config.toml
model = "masked image model"
dataset = "photos of arthropod specimens (BIOSCAN-5M)"
train_examples = 97500
image_size = 48
crop_scale_min = 1
horizontal_flip = true
translate = 0.06
rotation_deg = 10
method = "simmim"
mask_ratio = 0.6
loss = "l1"
arch = "densenet"
norm = "batchnorm"
hidden_act = "gelu"
depths = [10, 10, 10]
kernel_size = 3
stem = "single"
growth_rate = 32
init = "kaiming_normal"
optimizer = "adamw"
learning_rate = 0.0022
beta1 = 0.95
beta2 = 0.999
eps = 1e-08
max_grad_norm = 0.5
cautious_weight_decay = true
max_steps = 11600
batch_size = 128
epochs = 15.2
lr_schedule = "step"
warmup_steps = 2320
weight_decay = 0.05
Rows from block 15 of a small masked image model, named by matrix and row number. Rows with one number belong to one channel. Each number is 500 + 40 x the weight over its row's rms, rounded and kept within 0 to 999. All counts start at 0. Numbers have three digits each.
After each channel's rows are labels from the 100 images, of 14976, where the channel reaches its highest value: "strongest on" is what is common among them. Only what is clearly more common there than usual is listed. The data: photos of arthropod specimens (BIOSCAN-5M).
# conv1: bottleneck pointwise conv (model.blocks.16.conv1.weight, 128x352x1x1), inputs 0-117
# conv2: growth 3x3 conv (model.blocks.16.conv2.weight, 32x128x3x3, transposed, each kernel summed), outputs 0-31

conv1.17:533531466435488477526492469511525429553445504492459492482518455580560439518494453453501543531456481440481482480502503510462490507463477464439539434478470537495535473446450526480510565463450536515468567479514512505458470494517508524439477541531536493533456514476492531467458511541524484484466430501477516450498478429467458464473508480494483502543485526459
conv2.17:557461453458556452541530515559464545468408473488495496548515458550520473489551494450463478537476
strongest on: order Coleoptera

conv1.18:488533482553486519514577530454500521491447557481436482507463411470418543491444471426438504462478448484498481544449450498546501397553562470484467497547503484466497512502503429490466438513453475574519491472479573512477525472438510543569477578520518537444536589471556406516462516430532516457550509479468498466553546456530568477532513520447540478527515514452
conv2.18:503502545532485569430418458520471494478496500534529481498462478473480508456548419513473420460553
strongest on: order Hymenoptera

conv1.39:422518542512521503498510513381505454503519479573483483509580532455464544505509414595375521434453474453540470446511556440489478397473400425442428529531475534489473492526548543465421476499480542479448558488531523477497509431478539503538456571463538487495504524501465506525512496541454546479573526502446438454515482507478501432482451500471542435569506477409
conv2.39:487485538531490502525426458478502515473517495568549538559495464452517534454475489509449465391555
strongest on: order Hymenoptera

conv1.49:488475549497541548497436511463463530560586518502441524446469493494468501603462497499469480440506503484514455509524551508512505485497470489485491518588483483488515528516553486547493451462521506529490538465455562518536521480504478539475525485442548516526529492483511523557520564478523512404503476488503505491528552516507501528475475541467490436499552520446
conv2.49:530493523486471499478497440538408487439489509460503482531522472488516489410483478401509461426494
strongest on: order Coleoptera

conv1.102:447486456525495523464478514460472439429463529505435466504508505485393406549424467552505549519423510467520493438536503479422456515435454458433446515513473488516458463527482492579516469450507485525548537519445517536565502494494454451420411566521505568550545499525432449557572507528507549457500466490454481474453518504527515501534501525468479490515484472491
conv2.102:461566533508489559501482455552495545490545515521447506352508487520490544544502505507524492520514
strongest on: order Coleoptera

conv1.121:507511526550472531543524472400477460481475489459495480536509500517456513523592488471404523473547525489494502508510507530427511494487466492493507540546521520431498501503564498495456524479522518572503515484516537485455504504459482505487419507488460477505516553493511527511447490475517517580500505502476480569540483487560492511445482455506486433522459488475
conv2.121:497479559532472519482493421517497490531520538523516503542560523459511493470462456482489478395602
strongest on: order Coleoptera

conv1.98:526514531475526473507519529515514538465483478477507549515464489525473461509502453542543446522465480458535504477483435504534466429508469477474478527503558531563497476486488495534463477471490519506498533542530367440497488494503528495476497541467553477498426551563481539529469454531560512459519475441511483487491466542465467529516586489445557454486473458438
conv2.98:479483532502430522498554432479458490469555468534516498485476464545490500465594494427436507484562
strongest on: order Hymenoptera

conv1.20:498483575466523475448476454472447448468467609525462469443479544482466482527480480500461532437525536478538575531429533454477473429477549482471472528503539565539519494492500431465458467503494539456586503412464449510495498477525452476547480462473441448532497491533559519497473508450502496599517454519504485515443582427498559525426497607557487460441494492473
conv2.20:497519479483503506449522422486498506577485485371508514524499480499554513518459529501483556535422
strongest on: order Coleoptera

conv1.1:536473551496498524539468543515498556563492422484519578461523498499554549480503548523459461522511546503506489494414485542502579552582536498522543485467459588466463554507506481431592526474539549524444465516461464509499505487526550523489567470477484521468472568534551528484539469513541458560494562511555485443462490501530473488507557555411509491484524508556
conv2.1:431447438476501457514547523472472472450441522505438451552447520515490407505498465505486475457519
strongest on: order Coleoptera

conv1.84:484503521539484507527515477489461407500468449440518502494490540572462512505550434462469474503421479455509490413566567524441469572506451494514586554501517430517426472444529507535477465473560498503465534436536510500471510555510501466415499457513529461478498502508476562505495550446458527510462466425503470562474437516543475477495482411519492466555451436515
conv2.84:444476550524443509463420476508404526415455527523527514475461475478485484491539485521503466463553
strongest on: order Coleoptera

conv1.101:463504458518544525530498526470457520467541539566514413529452521459493527506457529464495528550592485519544538557434443478529453493490435521523524427500523470461508460548446536501489515482482521440554488538480536539463472460483510542546533531397484511530500565537420512519486469502537477469527483481566525425523497549499501416446480505478518528480524483501
conv2.101:471460434461459544551553545450496473532505476472502504529480521540593489509508493502547587518439
strongest on: order Hymenoptera