{
  "train_examples": 97500,
  "translate": 0.06,
  "mask_ratio": 0.6,
  "activation": "gelu",
  "beta2": 0.999,
  "eps": 1e-08,
  "cautious_weight_decay": true,
  "batch_size": 128,
  "epochs": 15.2,
  "lr_schedule": "step",
  "warmup_steps": 2320,
  "weight_decay": 0.05
}
Rows from block 19 of a small masked image model, named by matrix and row number. Each number is 128 + 24 x the weight over its row's rms, rounded and kept within 0 to 255. All counts start at 0. Numbers have three digits each. After the name is the row's rms in percent of the matrix's.
After each channel's rows are labels from the 100 images, of 14976, where the channel reaches its highest value: "place" is the part of the image that holds the peak; "responds to" is what is common among them. Only what is clearly more common there than usual is listed. The data: photos of arthropod specimens (BIOSCAN-5M). In brackets: how many of the 100.
# conv1: bottleneck pointwise conv (model.blocks.20.conv1.weight, 128x480x1x1), inputs 384-479

conv1.100 108:130169120119115150128150127126115136121118094139137173109123105082134133097130133129067121135158170117159145164113187128140129157181102130069054104187135081131144061018142124123120144082120055048079168114129088091108177160135162097138142118099085118141177116063100121136113146122105054162
place: bottom centre (44); centre (29)
responds to: order Coleoptera (39)

conv1.110 083:083126115181084097105118094129137132128170131115075116129117173097081076138121098108116121104121173164154112147187113128044069110172142075062131152113125122092122100153124156158144095139112075219106072129122118128064168144107100142141140081154113109121162156123074138048174197118084110091
place: bottom left (88)
responds to: order Coleoptera (39)

conv1.69 096:119121149124126122135135134122112144133139108128110086118100158154143120124167133098131127158154084137082101111117101114078044089136129141147112119101142064141155142118123137132103125151124121154104112141134153153053136133157110128176140153119174122095060102174161097099133118156165180094
place: centre (94)
responds to: order Coleoptera (83); family Throscidae (40)

conv1.16 105:081132131088080144108148129106176105096148105114071126123114132046082150107167149174105157130134131165130115137160148069108136127136137142126185143133169176138129102151109128133128120084094118140172053096110094118084097076126180084126125123086103205183174105156144079148125139111131147109
place: top right (48); top centre (30)
responds to: order Coleoptera (55)

conv1.21 103:096145138139086141127153154134102104141148118120100124113123111086133146115140092116129135138172116147142099179000137146109121133203138111106104133143144144113115169182104100121154082132123168120149166094088060143125106128100152035169118112147146195142115140183166122131000149162119149067
place: centre (85)
responds to: order Coleoptera (41)

conv1.89 104:088119113123136125089105109105120116086097098145118102096125156075084199149161127115132172140110131178153110120212129103115116170126141157098123168122151149127141133110118165133102123102138133129131117094144136087014102138124196121080121171055147180166120112141188156087139119081098127176
place: centre (48)
responds to: order Coleoptera (40)

conv1.114 097:128150129083150085150107155132132125174123153129105106085118127168134114197124093148092098147143121129167096101147114160048082137131120148142175183146097194161077127163125098091165144135084151137185132131067163157147133108133135112099106132142151092049161133159062119151130095134128144105
place: bottom left (57); centre (36)
responds to: order Coleoptera (53)

conv1.45 105:109139125121118124156127156154118196127084078141112162097153193129100141131132120148118115098162169155136142149198156136133133100074114098114138116056136140142111206136129093145147109116116158122157056097095103110115104094100113130105147132095095131168164136107082113106149150078098082169
place: top right (92)
responds to: order Coleoptera (41)

conv1.115 082:099116107125169089144089132171133089220152126117135136134129090123132121170140060174137080082123053090099136067150112138141126160113104085167108137144078142083088107132118087136139115103151106121071147135151147134165148177200037124138130106119086073071088125126169108135130058166140153163
place: top right (63); bottom left (33)
responds to: order Coleoptera (41)

conv1.59 098:133151137151123130127154171151110116141129141124114132144131105108135099106157132128113095142129106149085085140119128121090143082190084140099096130188122134137098086035090123116132125121106126080057136083129120144138168120145110130118103115131142144146090133153143085134049111103154107184
place: centre (45)
responds to: order Coleoptera (36)

conv1.36 103:093120045139146104130129153101134127125126131098084187120148141139134073136063154151107159084119174137142161153112105142138152177126150072081138129137161160164120147149152106090153134134155151147155139149130109126170090114140147107139143113133137142094167125028097159129116130127146100151
place: bottom left (44); top left (42)
responds to: order Coleoptera (39)

conv1.47 106:123134125158134157154123160096177160110100099144149097087135136148145171125114127097125184127140127137153124148123080134150120140148083109121087127130126191135170116133179125175160100167145108123121180119137145115135084088137180154135124086132149138138133179199179145163104158175120152088
place: centre (59)
responds to: order Coleoptera (47)

conv1.27 103:161132138182123116152178164165142124112103170139123094092136102188123123133153114167125124145140090126167134121161124081042125087129107120093094128150114158127070125089085143093154118157143106092104159095121198170110191053156121175086102117104147050156114096101162102165129140150142132172
place: bottom left (56); top right (42)
responds to: order Coleoptera (40)

conv1.102 102:107125134096165159091120151134123091142119190117141111104144139145153128130120142147095084122121110109141078094142150189050153151147131126080093103117132166142129078108035101126120132130104087064124098108148182092163144129191121109118144101099083101130127146112126098170124121117090108169
place: centre (91)
responds to: order Hymenoptera (42)

conv1.6 098:098125130110095143117100088111133131148125120098091141137126114098127141089128117165074097117144170114131172130141127131169165116106139095101115090075126133155128141168111099127128139123079118146172100094096096148119150130112146151113114091138084149166130165154114079083143145111092131150
place: top right (46); bottom left (31)
responds to: order Coleoptera (47)

conv1.113 096:132112103128151101091143116088132145070114110112115083157168168137127090116161117122081112151080127116100096090121134111148101109118115103141105135170154016148149109107146131097124143114146125140146150129067103076091160102034158160092125108097129139130115138107130146147119130109121129142
place: centre (95)
responds to: order Coleoptera (59)

conv1.46 102:095144117108136145101146151118091123161090180120115126150086139183143053109168036169116081120132130097106034154142141171059106117126084101116140147153127100099112173159138152119149123150150140196096092086160077167173193129157059130132125122114157057065072107169145129090165136135136105213
place: top right (99)
responds to: order Coleoptera (37)

conv1.68 091:131132098167148159106135064174105167060068118076121113134131115096135109076115161159134147119143135109126141156107191117134107119156109085089101172108136148141156097144143147123137104143135149125117120120055099125153075129065147171105138145141158131102150103125143131115125172133119130141
place: top right (80)
responds to: order Coleoptera (40)

conv1.79 101:138133141145134125151167117156142131133152162117130123130131143154144143137171078132121110133107110094146131098118112146108133187125141141161075133202161162123085077030101112125135134146130059053067171127149120126203206162146087119175104138179158076127093114141154111093099096182146100173
place: top right (49); bottom left (30)
responds to: order Coleoptera (41)

conv1.30 103:108121102132102083149114113123147149152095119123102152078103135113106166141139148119125134108130072114117110091131126108172153089122120101108113132114080066103132139138108160081148134107107173119103108149077085094128103064165083142111123133119093129173172131000138126110107088112114101171
place: top centre (35); bottom right (33)
responds to: order Coleoptera (44)

conv1.57 101:124140184122115101125138084127114130111129125113114103130135163100137120110147161072122175127131073131157135134084071159140091088169090158094121091130137095137120083072150124118106079134111123121089126133133158139057102147108141115139153126138137094107187137151169125109081119148115114153
place: centre (68)
responds to: order Coleoptera (64)

conv1.58 097:123154159138106142124139134145069126165158136141124096147145125131072117173124084117167096158135098150116146139139141139104105115120124134154110141120121098146110101092153141126103118151160118081084116113164123159167158169205085123141132114145131087070092119160149154092120100172191154117
place: centre (67)
responds to: order Coleoptera (55)

conv1.32 109:120144136100160104128113094103195114151125141148135136109141100149151101160092173124112132109133128130143126126156151126133147136110155156092133132167116120136145117142098095129152141114098073057130140149146176105129084098165139118119124134111096122092159142173114086194147091143099131112
place: centre (85)
responds to: order Coleoptera (70); family Throscidae (25)