Rows from block 6 of a small masked image model, named by matrix and row number. Rows with one number belong to one channel. Each number is 128 + 24 x the weight over its row's rms, rounded and kept within 0 to 255. All counts start at 0. Numbers have three digits each.
After each channel's rows are labels from the 100 images, of 14976, where the channel reaches its highest value: "place" is the part of the image that holds the peak. Only what is clearly more common there than usual is listed. The data: photos of arthropod specimens (BIOSCAN-5M). In brackets: how many of the 100, against the usual share in percent.
# conv1: bottleneck pointwise conv (model.blocks.6.conv1.weight, 128x272x1x1), inputs 0-271
# conv2: growth 3x3 conv (model.blocks.6.conv2.weight, 32x128x3x3, transposed, each kernel summed), outputs 0-31

conv1.45:133143118154100106149077152109155113138139158126119112165104083136120127097102148108136142133102111132124134107149104124134146141076139099134151096116104111109121086125127119127141105104179125157129117137126125130112133156144151101144124106151115128092118132100112111152138116160139122132103096101087124118133099090106115173120151131109142123087129061128114105100097093101103126118164112134100096178090126133137133104158086130135094135140071144127129121102131149112115138130125073144154162106154153142118106138174151121146112143164117139143122116123147082163113144124090116097121121097113124145130107138109114125089064150122147138169127053141120094123128115118112159112121092109124086112177125161163166103062109129140099082109148102106103157156089154084107111097136155136119138114144124116159094083141100140147107096
conv2.45:076125142148110137106118110130105111071143106110105068116164138138134146122137134132103101127095
place: centre (60 vs 11.1)

conv1.121:173098126103136135124131131143162139095140101128148158065117126132147139159127139125154149124126144107126109146124085124127106135161147118140164118136123089158137123128144107109109111144105114151136126128122149135140160116106121139110129138103151099092145116112122078115142099156078135098139147108094106095126106083147097134168094132123181084145146163132129112124140101159104118112165079144153119118160133130143147115149166120136141075151100113136158092174148144105091149191136156133096132130163116109129110127139163102159140116125119101152097119081163112144099140106073099107117135115169123137128151085119180130152134129141147153145100107121134078150098159158140118171140132129132077126140096171123187116139155122126146108130160106135121182137126139128108150127180150166109160171145161089132145175136134162134124117
conv2.121:101117161117133108077145160126125086126134081151134141090181112106107150119114128124139139107110
place: centre (45 vs 11.1)

conv1.110:148129125195092122114117107119110115121172165118146119109152099131129139129164107092163092093150109122119160128130117117148110111119149161120118134117139133155130092124124122168116138179086133127120123115128163147122137136132140124165134103121100130096184116158116138151155101104147146145125105073100117130109164121138109137162094121125129125166123096082141115134081120141143122118092143116122090145190085148116113158148160157123102108148107120139156134159101163165104140177108122131133125152126115113108081105106133128168188108147098128108102093099147101146096152100135090134120083140168099111079122146105163101097118138122124129115099117134127094121143115118114133161134104171140126097138151140126139093163111120121127135100152124117143127193164115140098139119138151141126090129140124084088058180155126107109120096
conv2.110:138125140125135134143111137069072127084142130157121103116106142068149135107111107102135118122112
place: centre (28 vs 11.1)

conv1.50:141157120123100129142111136131163113147117112108097131134115146132136129149110159123107103150119107108114138132103123130097142113128123142118099137156111133127114138145113122117143129121130130118123117149142107123130162106104149129145130147142099110166104136108118132153127149095126136096161179117118109122149195081149118113098122129111152152139115140136116121124129112107093117146142115144144120117103149145174105159128086126143102123143149106122134101080151139128116135121126159130107127156097113146135125172113148122147141131148154156116149095078148131115183163153112123140135124155110148138161151110166115184183164153135170137171154150125164092120150117163118156114131111133130106135110122125167114162136106180140113134192058111119066151079173118106112166106182140102136048071104154093088138079131138152164096177
conv2.50:124132131109113095150109077105132104148087136132098123135116102179128127142079100148142109143161
place: bottom right (70 vs 11.1)

conv1.4:147110120089123101117119132116117125144132134129097114086141136136125143137090138122086102129086094100135126159108119142117078119141109109103113133162143124124129161114127145123108086094097151104121128112125120134136127138130139125120127119140153148111142156141119112138115074137115109125086089096132123129108113145107139147076170119133109107150146109131142145145077138117131126104154101110126145140147145141104135142138079142140125104097147116072129152161142140119126155117123114141125164127115164081108093110124170098134092127170115085137192142155107067144128130143160167124129108124151191135110111113116124118108123105126144108108133127103186088150131177100065107144098142124083158109098058148098085117132080162141085124127123144147117075115143196139158121117109155124120114142137121126089133149151105147124167180
conv2.4:106073138129148142147107119105138135139091135121077124138146108116105066109102107118110098116142
place: bottom right (68 vs 11.1)

conv1.53:143153140102107117153142118117122137107129138142112110112130082124142099141134138138127132124131135163148157103108112093160124161118167141131130136090142148095108111131104103122136156155117138121133129097121147126098094133098122148110130154126106093104092123126126112121153128117115128137074067145147135143126112138127126126126116111127123137166126105144141130100122116113114098088125133145049121128148164142119190118139132132128099098077115131072085133138103167170096069113144124152131153187152075157138174125150108140192124115141118093138126153107118126116089194148153126141096108166135149102085131142154102130126105108123153152124117120136107149105124127152123128112152144084117131137154084127082122140119141159050155150128155142117145071138108128170088100085155091130134103130121164111144094096114147107139107090
conv2.53:127154119127097135173121109138138078147140127119164173150146114131134190110111110094119141120113
place: centre (50 vs 11.1)

conv1.0:136087106116121072126147141127140141134129121123118154129099147125115142149103156127103137143126140097105135129155111144115162131125086148109114138110130147137105123147146136128117153157140118138099106139091127108124122128147074147135106142111137103146159109105105113178133144106151129096130110095116150112163173137205138152087127132117147142130140155109157126124145131110085105100129120145093106085146129200132094170137119136154110128161153102152059113148092100142135125123154114110121118141142137157104115136116116135187169116129153115099123113114113116122158148122172083188162095124116135097140166116139151119139104136154112115128150144128122129122124171098121140102127148149147149149136130133122136125185144162115151130157118162104109077125156120149138080073135105136060099131127093112066060122127118168132096164
conv2.0:186126112108101153159118148138108121189109148125167134159142143125130104127143101104138140162123
place: bottom right (58 vs 11.1)

conv1.64:147077099067146145129107117122119126136158142117146143095133142100149137139155110135134118120127134089108122149092123125106095063098139131118095110154132101115142165115096135131105124131092134080141103097138171141142113136107121155132148124159146125115146144143125093143132117154166173142184095117139139155161142121174120149140134127112157101130111152155114101174146143083160139143140126151153130134149161117122080117180133094157090148198163114111125118200131129146152121169138140141087188124160116131112111131171192101119131131155105142146154108120154112132144151100083134120100109129149134124117171096094127145117148122140140106089109178128112110098139160129108133159084130159126122134151126126157166116135138167150093169133133136100128110147138129138115147132127162135125164177119123120169131117143128155110166116
conv2.64:134105149119153075119125157143128116130127118130122106084099142062132093123124123100103110150094
place: centre (47 vs 11.1)

conv1.30:119100111111080141152138100095119075149160126153133111103121119102122145118096100104140089135123128121115157104146137106116153135107124125130118147131145094131142125161129103127104150119097122144101114140100161114116132150124140082142110133077137142141137119152108147145117107123138166110173114116070120122126174095133101128159140107111086121153103125127149146155137146067142123119153087121140161163101086133092128129097122136128112091129121150163124122124040152118109132100154109115160096155180118090134091127141157140122128135131128119126160138099128114172153098108146082145124159132151135140151142100119080163122148105142125134098124097137131096138124128082125166136176158122111148150161129069113119137111146145083145208113141153126095128153169133126116155109130125103134135151155094116124141092174144098158187139
conv2.30:144148143111133088143110160129134108078113177114160170076129124148121126111165120131126111120140
place: bottom right (78 vs 11.1)