Weights of a small masked image model.
Data: trained on photos of arthropod specimens (BIOSCAN-5M), 97500 training examples.
Rows from block 15 of a small masked image model, named by matrix and row number. Each number is 128 + 32 x the weight over its row's rms, rounded and kept within 0 to 255. All counts start at 0.
Before each channel's rows are labels from the 100 images, of 14976, where the channel reaches its highest value: "strongest on" is what is common among them; "colour at peak" is the nearest of a few named colours to the mean colour under the peak. Only what is clearly more common there than usual is listed. The data: photos of arthropod specimens (BIOSCAN-5M). In brackets: how many of the 100.
# conv1: bottleneck pointwise conv (model.blocks.16.conv1.weight, 128x352x1x1), inputs 236-351

strongest on: order Hymenoptera (41)
colour at peak: grey (77)
conv1.18 [127 147 137  92 108 160 118  91 138 115 102  89  98 145  95 131 119 161 103 122  92 117 147 125 144 153 170 109 137 118 136  59 138 128 174 122 130 189 158 119 155 117  89 125 105 176 131 166 100 154 119 131 155 167  69  91 156 139  82 135  46 120  79 155 124 112 113 149 134 157 159  80 132 147 109 155 135 141  91 154 146 126 102 175 147 106 149  92  98 154 127 159 189 175 107 113 139  92 100  62  57  99 109 115 142  48 169 143 115 138 119  90 112 140 144  87]

strongest on: order Coleoptera (36)
colour at peak: brown (45); grey (45)
conv1.4 [130  96 140 150  96 130 151 121 108 100 120  66 146 106 139 171 143 130 120 134 118 158 120 145  73 133 129  63 110 161 171  96 114 148 139  83  50 166 109 107 125 165 113 147 170  86 159 131 170 155  83 125 112 151 141 113 150 114 139 159 192 119 158  37  50 113 112 146 156 140 171 123 180 161 117 167  43  70 158 173 115 182 114  81 129 121  24 157 115  68 131 123  82  63 129 146 198  91 118 161 140 106  61 174  88  89 141 175 154 179  81  66 123  54 191  74]

strongest on: order Coleoptera (53)
colour at peak: grey (71)
conv1.126 [179 126 128 120 122  49 109 169 174 120 151  74 153 102 148 148 162 104 110 147 164 164 112 119 133 106 148 189 103 161 120 146 110 137 143  69  96 173 126 112 129 139 135 135 131  80 139 138 164 128 114 146 135 102 136 113 105 126  86 168 248 140 148  34  96 145 123 192 122 115  54 166 113 201  94 130  93  96  97 127  74 155 137 115 125 102  77  97  99  93 180 127 160 111 159 114 142  93 154 157 145 168 105 146  10 130 117 135 181 194 183 210 165 174 107 118]

strongest on: order Coleoptera (67)
colour at peak: brown (51); black (38)
conv1.49 [146 147 159  59  82  92 153  97 105 134  99 129  79  65 175 184 133 130 104 109 113 124 129 140 124 162 181 149 140  70 133  84 138 192  96 120  98 175 133 164 128 152 162 132 105 189 124 100  77 151 138 147 112  67 189 130 166 156 160 115  82 225 148 172 116  57 111 180 147 202 112 174  60 150 102  99 135 150 135 177 177  45 137 164 123 166  93  40 119  76  96 103 110 174 135 131 124  80 188  73 166 152 109 167  96 174 166  95 146 179 196  64 135 145 207 101]

strongest on: order Coleoptera (62)
colour at peak: brown (53); black (37)
conv1.121 [206  75  81 144 169 120 172 185 112 161 139 129 131 173  46 151 101 125  94   0 137 125 113  93  91 150 116 115 110 182 115 109 103 141 115  78 183 137 139 173 163 133 110 132 123 156 108 127 109 101 131 141 138 129  66  77  96 133 122  41 143 131 156  61 159  97 198 177 154 223 132 135 105 116  94 213 167 197 101  95 174  95 148 107 105  72 129  93 142 167 121 152 172 172 199  73  79 123  53 103 164 137 131 101 103  63 134 129 145  80 122 164 135 174  60  82]

strongest on: order Hymenoptera (41)
colour at peak: grey (68)
conv1.101 [157 106 184 169  98 129 146 173 174 141 155 108 127 142  92 144 135 151 144 111 125 130  81 150 123  94 143  81 140 143 111 120 103 110 134 158 155 120 101 166  85 114 160  98 117 122  86 195 123 162  77 149 105  84 178 184 158 167 173 125 112  74 132  93  53 142 144 105 159 142 110 167 119 110 172 154 116 162 103 166 118 173 112 113  57 124  71  87 125 128 155 163  94 101 126 197 121  87 161 107 124  79 129 185 156 148  57 208 115 177 127 183 125  93  67 200]

strongest on: order Coleoptera (51)
colour at peak: brown (71)
conv1.117 [ 61 120 123  93 161 105 118  98 130  87 117 108  82  59 121 151 114 133 124  89 121  90 117 161   0 134 119 140  58 155 212  78  99 157 146 142 113 131 149 129 163 130 148  38  98 187 148 137  93 136 197 151 141 162 143  99 163 148 205  79  93 198 136  62  86  70  84  66 123 146 180 119 172 104 146 116 205 130 146 142 117  88 161 130 126 111  76 111 134  52  69 113  99 122  97 178 202 124 187  67 135 182  77 184 175  70  86 133 172 112 127  23 168  48 198  63]

strongest on: order Hymenoptera (49)
colour at peak: grey (81)
conv1.39 [103 146 113 115 136 131 170 104  70 148 114 115  90  82  79 120 172 122  92  58 102  79 137 147 148 136 165  98 145 155 105  92 110 122 110  98 122 138 135 134 144  98 122  32  88 125 151 170  87 143 170 127 146 137 117  91 153 155 122 129 170 128  85  96 164 110 140 125 112 144 125  92  91 161 145  75 139 197 137  86 127 119 127 117 102 108 127 127 116 145 129 133 134 144  64 118 100 106  84 169 115 135 113 122 107  29 104 133 102  79 115 124 151 154 134  81]

strongest on: order Coleoptera (48)
colour at peak: brown (65); black (28)
conv1.124 [112 165  26 176 100 136  53 158 152  95 174  91 186 141 143 149 210  73 115 167 128 110  89 124 104  81  19  81 175  97 157 121 122 139 138 129 123 100  99 125 121 120 131 105  90 145 162 161 143  80 162 119 162 137 163  81 145 100 150 164 164 106  82   0 113 123 123 161 136 214 105 160 118 137 143 140 133 124  97 186  94 195 125  77 124 121 138 135 156 137 153  96 108  67  88 135 104 101 232 143  61 203  66 123 194 102 118  69 197 188 125 221 158 109  28 148]